python train.py --hop_length=160 --win_length=400 --head_dim=32 --qk_norm=false --experts_per_token=2 --subsampling=4 --optimizer="soap" --beta1=0.95 --shampoo_beta=0.95 --batch_size=64
Rows from block 4 of a small sound classifier, named by matrix and row number. Rows with one number within an expert belong to one neuron, the router's apart. Each number is 128 + 24 x the weight over its row's rms, rounded and kept within 0 to 255. All counts start at 0. Numbers have three digits each.
Before each expert's rows are labels from the 100 clips, of 14976, where the router gives the expert most weight on average: "responds to" is what is common among them. Only what is clearly more common there than usual is listed. The data: acted Russian speech (Dusha). In brackets: how many of the 100, against the usual share in percent.
# router: router (model.blocks.4.mlp.router.weight, 4x192, trained with AdamW), inputs 0-95
# up: expert up (model.blocks.4.mlp.up, 4x96x192), inputs 0-95
# down: expert down (model.blocks.4.mlp.down, 4x192x96, transposed), outputs 0-95

# expert 2
responds to: emotion: angry (100 vs 18.6)
router.2:074081103127177170135192092163104147123127162122121141118110132141111083126148131144147112111124162158096113087158107165116132133123130163129113146137108107149101171142118100142099099135144131109130135123128115121143177139107117121104168144149161135116090128126110126143097104115179147129
up.0:101118119101166145107103142156134117139123145146134134159116094126086106157114080158120116104114136116136130122154121117177144083132150091109109155160093105111155124115122155130065172145094132100132129141145127145121122057152104128180162131126128108139133116119092164150161138121100125135
down.0:152111136177116121113063141133116131064101112083118122095103141134182117135111131125085131125107143093095115098131148125123100179116108106160122111133124137102176175087152137137126171108145097151145177136128147111167118150134158156081160115106182136125144162139136166158150128135117154156
up.1:127118132128122128128149140142137129181111119134111136165160070145168136118109101089100149137111161102100127158129092140108124125093068089133118158146157127126168058140139131158091137155153151138111151135113160121124134090121168152158149144116114127127139117126121162121134145092126137144
down.1:141127103168124091121128160139108091101160121154138140089136114140165096126063181148143150141159132130158104124119143136103096120139150132123159117141104152100122126157116123091144111124080105109132115138126127122146125134126114132114124145080149137123123169077136155140082132080091152091
up.2:156151104122128086120096106156162149117130129140121086086169139119175139088112120166123176107119128171064135121152095154135141141117182120154162168143130156074133152145113144118136157153133130157139111120114174145159067130150152139136118093143109112139159134086155115124158095105126131103
down.2:164150108140114103144147121096141128124113110110125059113158128150102142112112125132176107152143129121149140179130095125119071098128121125099142116144105131135120125079123123105111115114159090112125170128121115110134135093091129092098156174122146150117105114141151093143136130102190132154
up.3:150150146112131175140110158109106148109130181125116064113118086131086139068144173122129134145086137114101133128122142122138111159146108121092154105132122121132135122146131118111133150121123094133152150120112184125154131074123128168107163119144133080103093096145121157132134120111096146145
down.3:088096116127113100142137084133116136162141122141139244143150137125115131108148106142106118088133173157177098127128111113127103103130175109145100130146126106107141096137128113137107087184162135111139116161158140131134137127127112105122070144115140110145139136107146126137103171113144137111
up.4:124087109122145114100115136067104117155134164133135191118156106114079131133170194112140153114138119114136119122089121127123137096101125149102091082122117131106166089136157109157108119145078120162108112133150093131115134106135141094080131091121128156091138106169116142144121121085132138150
down.4:130102125123156142221063136126113105143140105140141095178090108132163147124132120125093099117128143115090129146134129145128147168143143139138158149125146099162128166140131118122144121144130132151104132144144153138193140095144109123142126150126135110117124133106123109175096110129111164152
up.5:122130143106121139142118116133125108154116104125112085175127140127118136134152133078156190131136125096136110103151112159140114136086110124080151145159134128084160112114123127154116101126136125159132174144187131117144116106118138166132114111116107069138138131155168145096114137071039119098
down.5:155120128133138111122119107130156100172144137163133222100133073132126116111103137172088108142110131140167109158116128120122097117147162086090104112139122127162144111131124115132147160172123145122103143090091121099137133134097125136128167176126177136116144120134143136141091127116165163111
up.6:168131084110139137060130182101146133167111107139118085122143090150125153119167122135097074091121157141121161133115155130157102109108137080125086144082101123103159135101123125129108129158088146134122110153127110153119146102104149128149128131160110151127120151156107150128146158136127138164
down.6:101126132173153116157062129104134127064119090108137154136115099127171154143079166155133162111109160082128152081117118123105088143151150157152087125121107137145162118163119127112124117116142087068135146124148112097121153163116134162127099122105173131132109138150130137115117175112111111152
up.7:137091106178145147122157155155137113118155111156133135116146083141103098132125149142111136125150162156129120113108125134134146145078109107152140149143138106143115111108131105158123169113106132144134138159131120118123102132134132094126158126160120133144172123133123130137083126191184114143
down.7:111166133176137138098201139111085116141120104124114071144103131131101169120157145118083146151121111041122134136116155143137146133162126170153097126143127127106136110111108118079135092131136121109123134121117097133102132132121102126113129144093124135117106120155165167096161186099103137170
up.8:130157143092114116150137163111138130155137125184164109116109094131189133131160085116127134104125150108138114143119093133082128140145138103102174133145104128108159103165138157141124155145079137163104131144138143138135089169111136135094111088141137069117121111136096084123117073101104127147
down.8:118127124104142109110113111118134108118136116095143131149137104148143172114112126114083147155123150134154163159119116119124116104128123112115128134116094140109160137114096131158126105129200131110096155097119126124131134087116107139149153144086107150135147158114158145143108142121170171100
up.9:099138115137138125172146101113115122185112139102144135107118128131093153132130108164130117111118164137134153067142151119089115159191133127119135110123132131152140130119138107143125137092145142146118119132178135148148195145093134120114118143098141117096088168182153130175105111160087091093
down.9:113110133131143146109105129142146133135133115140143090170125098117153101125161089170065101120108099123181138081128102109133138121119123125143124147136113136126146149148115119129121139150131124114162100121075143118124120152131124143158124106153163121136129121141118141103137076148147138176
up.10:082094132138157129141096201133119129162124096141088110116116119110077122118125080159112106139156124123142121144117134117136146166089132115084112114120118125149153137133138115129131099130118122136090191111130115131137131062183124125130131134149137147106124141156130131104140135093065117162
down.10:163109121157149117100084144098114105164142102121115206147149102132165117124076126130112174114126129185100150132102131140115098154100127114136097125168158110105141126096144125133115127114143129107143108128124095127144110114138125158095134165058113147132157164134145137114123193149108143155
up.11:145144111098128112092164085134140140134135129139146089158137123139143113153114048148140109138129105131146150140166112128154140121148091116145106154061140137134127114100135124140132145143124149112141063079127131148129153124130141128097111093091096162175129216139134115121155123121124138129
down.11:145129138189127151150092088121146146092113100147119103072093118145153172142156106133149136143140138148055090073135167125156132135147130143149095121102114126146119113138149129145147137103140110140121119123116066126104161138111152086149101146146089141144113141129101109123140111141154094103
up.12:107121110137148109089085077121132116120127111105133139147128172113105129117132145077128102127108111140123115150114139116081112141126086114184130118118166108111152122139129170115132085160084118143141127121128120117137134161116115159101155163114170137122145105100126146134080115062165120112
down.12:140089148080134147215149124123125135076139139133151155135127083129158112116108110123138136103141106097143124149124105128132182148138160131100168124143132126129142135123118144154110136136097165173120134129140187172155111049142151114179146091152121113116105119112126094161088101131114098108
up.13:143161117142154112105122169160120099163151133168110060119158155114081101109163070128084134096154195070133122164108157124133135116142130137162115148093128129113115073131136122109106155141087106141135112166120170136135114153125147166145086123158114128168118098119160122104121156120069141110
down.13:109124124099134140121120125107168138111132123095127185132148130140159128131082155157120152133179116091113149141129164119109082139125166161124077118120087125107150138163120123121140106149144120103113093145142055131093118095122133103151182147127177099123109119135105154122100162120141113108
up.14:111151120071110139123123140162090110151145124145158126169106138135141109103108079163105161125143132104128085180162127157145162139077115119094184127178105174109119096107139157125159160127077161141111131112150107134120138136156130117125130108162120103144115102142135094125128137084180142113
down.14:140147119127117138136127107098137149123110139148123120002110173126127099111148122121114106107093118149140083170139108145122102135120145118136140123155128136100040099128124120114128146132166138157138168159139093150140134170114129119102114114083126136125154124128139148127112125114128149130
up.15:127143118125123141148146143103130110157110127117127175119157081099129118086121120120164123133123148130141120087125107138083114143124065090070113117112108128139179110113120104162148126069091119120100104106136080124126126082126139088145114119160155137100113141168112120098110126079086127156
down.15:159103143167137144154112139148143113145166095111130137131139110132136135136133152135099112132155130110103170194125123115133101134117163117156108124111104134104135125218115121142118125103163099110143106132128146153094116142128134122085121165110119143145152158133136192107118162131129155149

# expert 3
responds to: emotion: sad (99 vs 26.8)
router.3:171112122127115145123108129143135118134140153159124100096182117145135125114097135091101120096157120111173122155142139139124143146118101111141132137157136123123117092126154105124089146152076132151125131102158103135112105070134119101162128125138113157130131121153113110112134132110124108128
up.0:139185120122127142116134157062172121144104140167132155120121139116092109119127075137176122116120098146147181189109119105154084115119110133117058110131123136131119140168127166155103112099125123118136101142103112117143065165099140145116165091141119141117143110110083116113082110141143151132
down.0:119110124147121102071097126146145115089125117112117113116096112153154119164117133162148193119138161180103085094149122142111153142128144129131149107146155144201129159128122151138135172120168144156121178113172133095116140099129101139061112118125163131119112150157134093112119163147174159110
up.1:121142131102157185139150128113130112123100151157124117101146160143101122109119064134085130123106138135137144176171139166115090131136128115118129102124127085127173171148149103134127151092137153097111152151075094102129112124121175129123101123180135142156145094110129096102133124123146125078
down.1:157119129149112124064146071143120148142123139129119140149113149113128109147116171101137177154123100194135130137138147116125185120161142128116148138159140147167126120099127146125133096148130095167178109140165116116148145128124108122114140128119141113133140107135128169152126148134152118109
up.2:116149123143113149124161130136101152138160122127146094108126088095172085107095111142055141121151142118106140111094196163158116132118189133124127113142124123138146125100165087117140086129121119134159101097122160132168106134094112182136116087100123118114117144165122143114107111120132116161
down.2:109103112100141160080132094136107100116119121137143169123149182141115182125186136113132120143116090120113136081118087134130123106120085106126109148112198135130158161158106092166131157115151145156127117127120101133117152117134138100121133097102127117130102138150153171141137117144124140119
up.3:156152121065179154112141134152147145159078141118136123076127149133197128128152119164133135149100169144100126097127135168087110098127090149150126162101147088112136166116111143083129097112124119192122106114150112127150137139156119118119128150131130131156104152088165082104126101086149117099
down.3:157108082105124134182082100125110122106164107094116149107118157127152167102141135121138076159139110149098107154114080140146125114128157111113094116114126130125166088160145129121114129097086094105142130163152137103066123139128149130138168146120105112125147109136132162123143135102109156123
up.4:102135105110131136145102152126151106152147148183119119100203115125122093101125141107085109090175131114185108091138115125088160098149103130106164102172140126127157114135126090113112099124109112103144137107137108117110137114139110164121129125104112142095132113122109094142116142111084111108
down.4:177131135126096102081128112144120121110116086130146125119113147115160165103151080123168142106096087126169137169144135129111119115125129121123100145131113132100085152124151101153146147168106131136114111126130118120086100121128150079103131156173114081144093133153113124105118137133152153145
up.5:120120159166137098107129160122156166137151108167140161072102101090106132130149083146103140107132157093151134117130115093155126168121157124135161115109125134143095121145171129067145142139124119138112105107128123136091123128144136090135153142150098122112170132130093164115117111093136131129
down.5:107104092097098129108149094115114133136129141146129058109118182129138119146104152124164124119147109132137135113160084159094160133109103162135058142203104138105130152107108129162093143131083138113124129172122119112090134123115123148108148149138131105125136119120157125110157115105143159099
up.6:089126107091124118167163109138140117101104145142129180162153108128153125139150123101100115162080109102145108131135157126123117089148117108159159142119124132108120102148130108138119126112114151126137197130140141144130137118114105107160164084146159142134107153170143125170138103167155148150
down.6:095120123118144136126102124171111126145134120111104057128099136119087092115142124174104108104149144129120105136113148161065103132127137164139111131118109114107098126071133113127132117119170153113115135152131104136143118166134112177136112085149140157112132099094124138144099125165127124121
up.7:131129108087101110087119105102105176160149154140130175157152112122143113166111117102092102091185125164150146158156128134081114107183146114169132134090123129106132156115107104135118127123137107120129145119108133119135125131154151163088080123116136143093133151138117122155122136148142143155
down.7:125158116140141119126118132175140113166123105125120100152158092120134186113120142083143133118088148123089125138130146113136129109141109140094078113132134142111090135155096112136092101110108112131117123120162158123158112094080104091144131131097137127153113100153150107112156083147160140106
up.8:169123134128144104169108108106108114121111158092105189095151108107142122109131153083046132133142131130111126176152127142128131143118157128120064119157122078168121123151120130132127175131125139089118147160144064120136109144145106122116151150127118161120154125142113126105141142133106135067
down.8:109141133112103128070104163133194124107112143131129103135101098114130130139196096145171151151124091127139127118122136098113148085148084127125171149126135137090127141118093100122106155130109116132136102131124189090177157095133164119162147129145078129138139108164151136133124091166135089169
up.9:170118108080131158128123145153143134196102161148132124148139165119127099160146150128138101119077116101099127129147150139102167073136168119113106091111091143117107150124125088217151133119118137128116128118074110122139125083115135140135124169115106112142091143137134089128129123093111129152
down.9:170131120125181113163125167107130146131114136104111134142136108111167170078137127132123126187097092110082124090109094171106141144111131088142158134148126095163115108114111156045149125110153132117168107136115117122141125171139142112116141122147143138169144101126118126142131170122142123109
up.10:162110129144146121095159113104092138122125122116120123106189151156148142108143093097121135135100156134088129106136133135105150144148124157126146124129118164155110103125110139134126098163142133119141169146099139099117118100112118127186118133163134075141112140174168101117139169127178100111
down.10:110121119114119151148105113122125158162141113131112107105147068150137084115071200170054114113135136131126151109134101125145100129137164115104134120141126108076105092115127147173140122147105131153124149130163128124117139147167125093090145117107176148139107111083107178126132157148142143135
up.11:159161144117144105127176138143146114105125115099124195096150095120093119101147108156132133133074120072095126155092134105144160103107156156122142141129092133134120168131105131147101145075141154148133156133152123133122120126168155122128121160121144092161090177101155087123126127148141136153
down.11:104138112088116142147066109096101146116104161160117096139117128132113134124130122124123117166145132161076151074111107139151113102114128136123149185157113113149136121126129114118124151127157150128082162134073083095126110157110149129130103115142164149169125109089142082127106133123134133108
up.12:149120128094142099152135102096112125086084148141145115142124135100138144119119123064112097162055146154130162114106092119112092171080107111139152101129114153135148131139119137125131119180114105131162104175137182130126153112119167114134159111104146128119144113135149125100145136164125153059
down.12:113158148175133131155132149166109122135111132121144135131132106154119088136099177152139111099153077121104098185136113133130140110135133106120151140098119129133122145124138111105134180125158134099117131123101117108119141125137120121121106119177109148115140140127118102110132164112098121182
up.13:089096132144122102117132072124136081161158111115120091171114144127114135154112089128120095099081152139173099129129120150137119100145139145120139101152134117155133081104153137152095108110162154145122138146130095166108124067107134169171145142133152146100086096121137128142145074121139130086
down.13:131157124093115106143109125099091142097114116130110148089125150110102121103097162147128107125135122124138102148149111106084136156140158128100141090163140147133132144098122114099102165125120147156115151138129134129150107142092114157122173108144149143106117139123142113133112149146105148106
up.14:134105147125165128181119147152100093211126102115150117147141166135154143098153113138104127115071160148107127123129101143112150125094138121149114139128147127113094114138126105098116126152139099128139163113145110129162123125171118129146187130115151095134099088099141088127153146120147180111
down.14:124132099090139114147129132131117109082126155128132119117138151140136142145130095128167083108081116192110165115122072123099083120102133127088124152136133113089059105125126108097120134157157108132098099108099122164142115115106126149116109153167168119134137129147115147130191117108150117099
up.15:113132114113106124161114117143163109136152147102143155112136088129156141095115134113112142154133103162148116144120160077132105072143086113116096131129101121150137155120122137154132172137093147124095082097153116160141116125131120099158105137164118124172163143104113126120100119168105121107
down.15:147131099168112139122106162132165134102134091121139073199143113125137155132170113141146121151135149085164146133102166117111128119161129129153152132124119124101158116117151151111128132123117141125101165159146132107079152120135123091123147143166121132131136112164140104134138197139089085152

# expert 1
responds to: emotion: sad (100 vs 26.8)
router.1:167083101091087137129129125147146113142104139113150096120150125132147139109100132074120095125145136132157115135148102111109158133164125103139142141174144142150125125165101115116122137163106118105098119125169111137079145119098153126128126094104088174132134119132116122139133145120156115105
up.0:094116100085118142098145159117114151124143079183133100159127146124137123136167125115161115111143123101112141081117145140122169128154122162094163144130132149119106147163099116111143130153103105113126122148103127124093079102120098136123093151121117173102125096137127130115122132089138183152
down.0:119127109168121093148109107119111089091116121150114157149145129134095135132095147128095123117089104176081160157153119119152133148115148115124072146179166103093177096085129112129127121099153144104122097114163134111148129162166115116122101081111133159137110128113149147141131130123132164092
up.1:178134109140095096122117141175121118096098116098152122100136104130158154092102147086118094139114116173152131131085101112102126121150140119152127136118164156150147134179112131097117132118123124096119083117118118109120102124121124131070101090078127150116137111136098121152138118164155127090
down.1:102123115120143124097120159103112109133132109161147090170145090134100124157112158168108176112139149130079110160142131087127119154137108125134126144119107121142090152175149125109155105136160127130102122117158104123143134055129096181165143143151124181111122130116132113105068139155101121171
up.2:107096112120112128097124113126133105128127151092120114131111178131165135113171133141133101138144124135106143192090118130156127097189137120107222148135134150131138112124158137146130085180106105121119130105119124141107139108114146103154092152148132106147099115158114142085120125096133093112
down.2:137147137162136151134122123121143155190124147159121128137146121120122096135155185128136110119112087133123117182119104101189131077162125113124122168125128135133102136153116127143147131105156135140062107172121182110111147119150129114123174156142131108141135136152113088121112134146059133121
up.3:135123152132132126126142110133123119112137114126159098145151132127174158120061133130091162128127165130105133117153176146149094112170142115086097135119094128134163127134107096150140134112151105097105134119121183109137121143151110056092131108194129143143130173108129136156134150107189127085
down.3:124119100122138134116145127117124132155126103121137173109142122149125129126160121126073129118119096141171086139119084124090137100110111152140182130107138116098147139147167138147125164169144133143124171136107121138069133135078141147170128149137091152127132118163094139088115113092104105167
up.4:133088154145123137189158126111120118155122135130151164163143143123115121128120057128117125098103155097142148127105103161150134131102148122083146171115178160133157116100128099126119135141113129112107176134128127142119135100128105176149155130090183146090128175127153129143126112157135107108
down.4:112155157108131133166171090105099113140136085108149139091119137138111128137137184131150167136113090163130135122118128082110191111107125133143140151129143130104076132152118135119124135128178097160134140140111142103125130172098141099155073122150139116130110130097142102093120113096156132161
up.5:124095141151145138173127144109123125132140152127109134123129157120109136098190084121147097121099132086137087120141067129111138144120156111138081082127115155073104128140167131127119141124136135116121111136103137143139173124136140106051096137168120151105125128103141132141102122113135135121
down.5:138122127092148147135159122144132110131155149129108114127143116119092115159146114142155087106112106141124163152149126115151166145140155129132159131113122141109114108119062140116125108091130107102103101128149160145149121141122113198127106137094140121126159083211127159166119089096130158118
up.6:094146129142117138114153131098134102144151168146129130134138188120142132112140106138172116146122135105124149119107067105121160132130118128125077106136113148106142065170112142162159099146158166119113089149097156084138120071168108158129157144125149160094097093121125140115098132084104122094
down.6:139130120129140157155136145149135124087100123131129107127129144128075113125118103104145131095122160127085144130112143122099118099133122113108185126102195193098072105124146131130128118088158114132146124098134115149089150143161146137121143107174145122126138137151132123178140136161143161121
up.7:144150128088120135163114154166151186112125146129130100128128114116130104105140083129144147148107176116120125133116137134143114164122116128138177125109130185099159121129156118127126123179166137176122078100142158115104087092114142113154140160098145109138153147162134147143138099113108132095
down.7:124137128109122156083137098125146126138148115111112187163159152140176113133147126104108120124115105159136100142138126118134100129099173155145136150143097166157147104160143133133134116129148132122157179114129109130127053166115115115137112108176133102149169116126138092112106108094110079154
up.8:135099141116111073126099156097132103185157164114131132109097151114126082129169144111109112108146141153132136078168127151114137142120158106088109123151110136128146134165133094127069092106126111121136114117128123123122113088102126132144141111135079125088126129121141162142153088114126099143
down.8:127109138127115127134183110146115117128121166118131082131143177087151156142123113116157147073136140148097137161114126103122152135158142103135157119135145147089151123113140131076118124110149107161138151146135154118110168153134105127133085142089143153091144104126110089151125071122117186097
up.9:128111105108104111122099149117124157127141095125117148148107137152112139112147126109119090155141196164119137096141126145145141136117158117133089169120097133144107167108140098126148131085135148159123136135175124132129129146118100159141074097059092129132161137118136117132098104126192132087
down.9:151136125147148111175088130123098120089127141111119129139110119148130135155129115076129154112117132109078141142121125125114141153124104124159105113118173120120122170147130101146134127110165093095142140137119153125072095101111121122132157076137088127123123152103129125127129137107071102178
up.10:134154115132155127119122127149117164115118089159119121127146113092135148140126145142119148083155123129108138127116091106143142137105163156129156122142072143105112140138133172099156095164085139129122093165108145084123108118146111145131182128145131162114146137085114179100111130109126149138
down.10:130168137101103182114113127124133126134146144117108086058107170154111138109145099076144120130114154158129135121115144142102125130114119124135093099133183150089141110143128141116073164114103147117188165108124148135138116136144126164139075138129113149105125120088138118158113136099166173097
up.11:147134123137109151124147120101136113126142110146131182129150118097121099092076122132154136125082110142151137113128102128141126150129119130124197154150095143094119127125125136145110126136156136148154107179131132113163152150143131108157182113116156103087125138063110169069122143155110157091
down.11:105087105145148121098123149117135130067112131134116185043113114134151109140132148140110102111125111117124136101136138155095093097135148128105145105154102103138103111138134133116110159132109120139117165095133083105131128126131124137130143120160192137094151171167128126138138140099192129158
up.12:082117121155109115143124101147147144062127114146160106138136117093124087139146143117129104159097109121172135119137135113106110135151147115146126111139162118122188203155124118126092111125153122137124158129116138159104133101098153183137105105162122165134135146115123141109121113075106115104
down.12:162108153174149083141120082076111165129132092135130108117129174138105110158130146130159173119178105101050115156127130112161118096121124125123104116154154119112093121129107130114144114137113133148132101116170105110127120171157135141094115120162142092104127135165153107107114125132200100160
up.13:146103140099138137128156124114136141161099134158144129167116163178142127151132083069140145077084127117138136116132097132061112124116133136083180133159149142110137120146098126132073078155143103139093105149108146114119091115147158128147150124130152131119141130142151139109160109126062112116
down.13:120126138139113109157146086178175137135141127126123097104168091112113117123123173135159124145154117110151142146132163143168131111103145154142129133136115145161117078121174135093144137126119154152151117125153069109118136178165122083106099144110136115146152096147120114167111128131166128145
up.14:080115122109102107115107177125121109181134128099125140116136112134140143145164133162114109099100132125124154165152087155141103153143123136177141148131129125130162106112154139186135151139131139141092107103115062126108148137148124081152096121062156128133131151091178109159137148135174174186
down.14:159120146121112108110141077158146132079136126138120094160128164134095078116142101146129123131120140150089119124130100104139155089107133100123156117155146117147168145113112112126113098126100103123125132155114150089108137117133108173121189135114123177107140171104138149152152126101068149127
up.15:180102133084155131170103144156101151103130146114144147110165098099174112162151131139089133124125156138060124123103083139093160075084157170149120122125145111111166146103145130116108132121132158120133136131121121132165112082141133071151111145108113154108125144117152114098131123103154106154
down.15:149147111128138155110120171112107117156079151150131132130089144116163139163156125123155114164130148194161141126131116131149059140136148182086135133117105127139080105146161113118110099118146071119095110118124159108125094150114127062119105141108163108123177136121116178140134105156128120118

# expert 0
responds to: emotion: positive (50 vs 18.6)
router.0:090161159139148085126122129119105163116136109116120168153077133122136143153141130150151129156119101123090134090107135121136110136127116151130099125099102116132124142115115148129185114105158157122135137132109139122180131181145131150097124146134158090136116116121158149114138127155110128139
up.0:133176138140114125165126125120138119144112135083135132140170146147160153138101147178090125170119135126143105162104075092125105149125168150139145119149108101113109139137111132096093127092128136124125117148119117122153102126095145110101093128164133189120131145101086136142103125128125135126
down.0:124109155118143136117098114120129117085124154114139125114095133173118159133142116104121142121114125171152144182140098143105122140109132135096162131159174111107131153104095121136149137141172094099183129124164156139115124093157191118152130151136122104149087121111134139127127136127119075101
up.1:135077111123111122148150162116082129133130138151125128121154147155124115126106115127117188154121181119184092139112119111117123139114089158140104172125117166145142079117119163096082090154121140114117111165161096145141109155115146119180119149166149136140106138125135149112134119138154132117
down.1:061130135174126120139100116130071159103127122150129168131124143091122180137112129143116076124146101131143164119141111125062094088164109139103090105145100119145118144128174110123142105124120111136122187094119113126137104134138084141126189094115113123132112142135082110138111150120139129112
up.2:116123125126124145116106142086159093134135154110109158115165180147126138098138111176085166182139086124078147145157166121128129114119136126171135105132106137081133121106189161112130125127146115156142140143121121133132140118125150135120104089163124097109141039122104128121145107132157125116
down.2:111135122066126138123157179110131124105142108153174184113128086139175116148143118144117087105119155115165133133113121130143144114142128172128150127135157112137166115136102137115145141069146112095145111133139178117145104114107082158132122176075142126118141112120135140124142153159080107125
up.3:135134105145149158100141130114126146112140113147164137124078122100108171126123115107139199119112154112143114181134124127137129126109138139100141069135173098131153157079135130148150118156098147068122166149142097118162172145097148142134121116101129125147121165107145100169085137175105111097
down.3:078099068148090136133126168126068111071130134084153084097128113108135138109060105153131112114128147148144136082136099124114107115142110150150146107102102140122103134136097087109131119148103135158171133103150129116108126101119138163123130124109123131118152101145110161106132120094127133158
up.4:078101108160122187106090146085174176120110127131153092167119128183127111147113168126113161138179184094126105124124098162133144159134139132145165143133112149102099110126135163102132103163116166125120118119112184132177139121115061097135105116168095120100134127102132152121107109110171125113
down.4:126123116093115098088139117122122120120070134098108110098147154119147140129117122144179110147126131155084088168145129131139137151162110135070093172160105143076118184150102097112123166120152140118137096143122147126123118126137148168132136105078094132071153128090137137143150104117164144096
up.5:163137094135126116136095112140081134071115132130088162078132119146177152149128109150144188123136116104134163130123130122114143135112106082138111130127108081101076124128105098079165140162130110094123122083129149131130150111127138099159102149135124088118152115099138135155139121149147139112
down.5:108094130178146119132160116132159123131137133151141056149109142120114136160104182166091080114140103164132114099162112110144077147114122130137177126136160173163125121132135138136104142141107139121130099138116128156132122176129115156160125148103102149115103112151137144153164143115148131139
up.6:106128112166144138143130164138147161143127119124115143193120141146146061111127155105125172175133125099167122143165085151060135118092154143139119089145193119117165130103125166125125098152111098100132130100103136182134179105094150160140115095142130115127186100111096112130142154145097118143
down.6:162136160102156138131133150117140120097131166134164121115158103094109120116120099125125121185130167146069166141137154129179126091132104100154177098120104122122116124172123120139138110156091133116102143134153117092129168117136126139142112123097136144161140109142094125118153117148098130150
up.7:107131138145122138155138147113138101107151106130099127134141095165118144124101144113105113170143119105142127098142092135084128171141090152121122131128113115146076111110109130125130117126148138091121168153144116140147077116135158151145143138099124128121175108119091138130129171149104083111
down.7:126117118141138139086132112111171159117106151104107100107111182121129110162125093110156085148160169169107143118115153158170143125125154068113112107118150112138165124119126112090139135130100148106162106092084169113149149121140139113120140155137120106129109138110098102125117160095137135154
up.8:091089108123157154103149154127104109119108125193107191133110136129110100142129150136133104134137131102166127128100112122138145126089155092100131159153130163135133161147115114109124102128111104106105136159113127175150117103137124158076167102079151139154076131184161126119143119113093114095
down.8:158121146098123114156108133106157109151140128110143113126170118167097190111100145162143161134106133131074120135181154101155085183152087150122142112122127127116141082146126135116093152120132168145133134128161131172125105149130130113149113107108124134131172120142115152133109149108129117125
up.9:102155122177111155112126153144181093092104156116134153079100144135122113138124099124144138135153135166126125153170098164093088141109113125124092158148130146131137152075111133147141146117071132112185096120111158114141136143122133146155112094133144119169104129149089115170153103108109152137
down.9:176106124123109085114119093099114135174109161115114136124137148148145124103098143120113161149099156132066149141131160129150148126140125119095171092113122106149122109148135094142128120148138109169118135118122084124105133112116106164092124118112117141119117172137127056146112176124113095101
up.10:149132120132107136114133110194130104100117149155125114123135145113104084097119134179145167154142185156100133077168127115107140133115158081202127112118139122166080122165138123126072111132119121154118113124124159112127150106107106159131117127155097099119125122139104107096160133110154116114
down.10:111140124137129106104131178104139095167088143137114126134115107140161146107151127109193156134122112132114099100127124125126102140140088099133111135092091140101136106124108142097118129127135122143096101163122067153104121105112130153080118126138119118129120159137108126124154078146123080138
up.11:160152103112122114122162164157127165098124146143139162141114144132092094147116135082139162122144140132142142153151059107105135135131127117128118144157155139158133119130117108139113136086132106090114139128196096108129152172123157153108149108132152096139110094114117116130118098112167128103
down.11:123115117155104105205145141152123145127141128140135133116135136108141144129092082153145127151137142133135106084117149191126132115138096136089116115123109136124151143135170146126132178144160147161144138120095163133130113144153107156128113139132108104116115113152128116146137117089135153130
up.12:078085154082119145106145169131091148133106149165133133119092085138097107137150167113098102150069181131093167149162089117133160137154112111170111182132110123142113119164100151115096118156116141091096122140160135146133157140110125108128114122121119131063099157151158136162141145115150127143
down.12:164116155102113131141148138119191119127110138147129150130128142149115089103142148088168160148122087132118085089140165129102202069128103136099138131091160145141118052172118135106131069130165096153125117111130125131172132065096096093153126113150125150153139111136127133173119119140122115125
up.13:121134147099174128151115109165137127098120152139136118128128154145077081116139125165113165108101115094102138146156059135147085122119129164130156143159138129124142123116136150147138131085091161154142170106124157119146097123125129106125115106139153095123105122152158136123096103112124101097
down.13:112131129165152138144150118151099104154148137147113130116130161150137136112116170097128106123120101125090101137115134171142208148118143126077122141142120173157114124068136097147123120127110102159103128108142117102131143114127107121102131149130109114114135135121127147107137113125139144084
up.14:139179102128135127067175104124144143105093172145123132104135105111107068151160107119113159139117111198144118095143104160146121115108116137100114163114115158160123109156108111132172095133145158071155090118161148118082108079113088123129136119113103126148119135098136174092107104138151109139
down.14:111097130168133091151151115131118138178126089124117103159136097133151139149122141106166082118138156125129144083145148125084122112129112117104189140108163115118167133116112121099100121129092146163129112143142126111143081148124139107132114137150155151135086133151112129138096110115128134121
up.15:097101128084146142116158111100144170124149124114135194108162110088101084089127144122111167115117138090099088102111119131142136133161083108091123083138119149134141112157128102134126103111144097113143128134073134131118113130161126175102171124149155138108137082113089130099141138125195153112
down.15:194144153168093132157142163132142143127123110106132123120122191115110103131133104128112103133080138120139146118099120126119163166154126135139117140155079126113128074103136141152094176106102144125117061164140114102136149155097157088143127141158145139139164150085125140084099148164128105118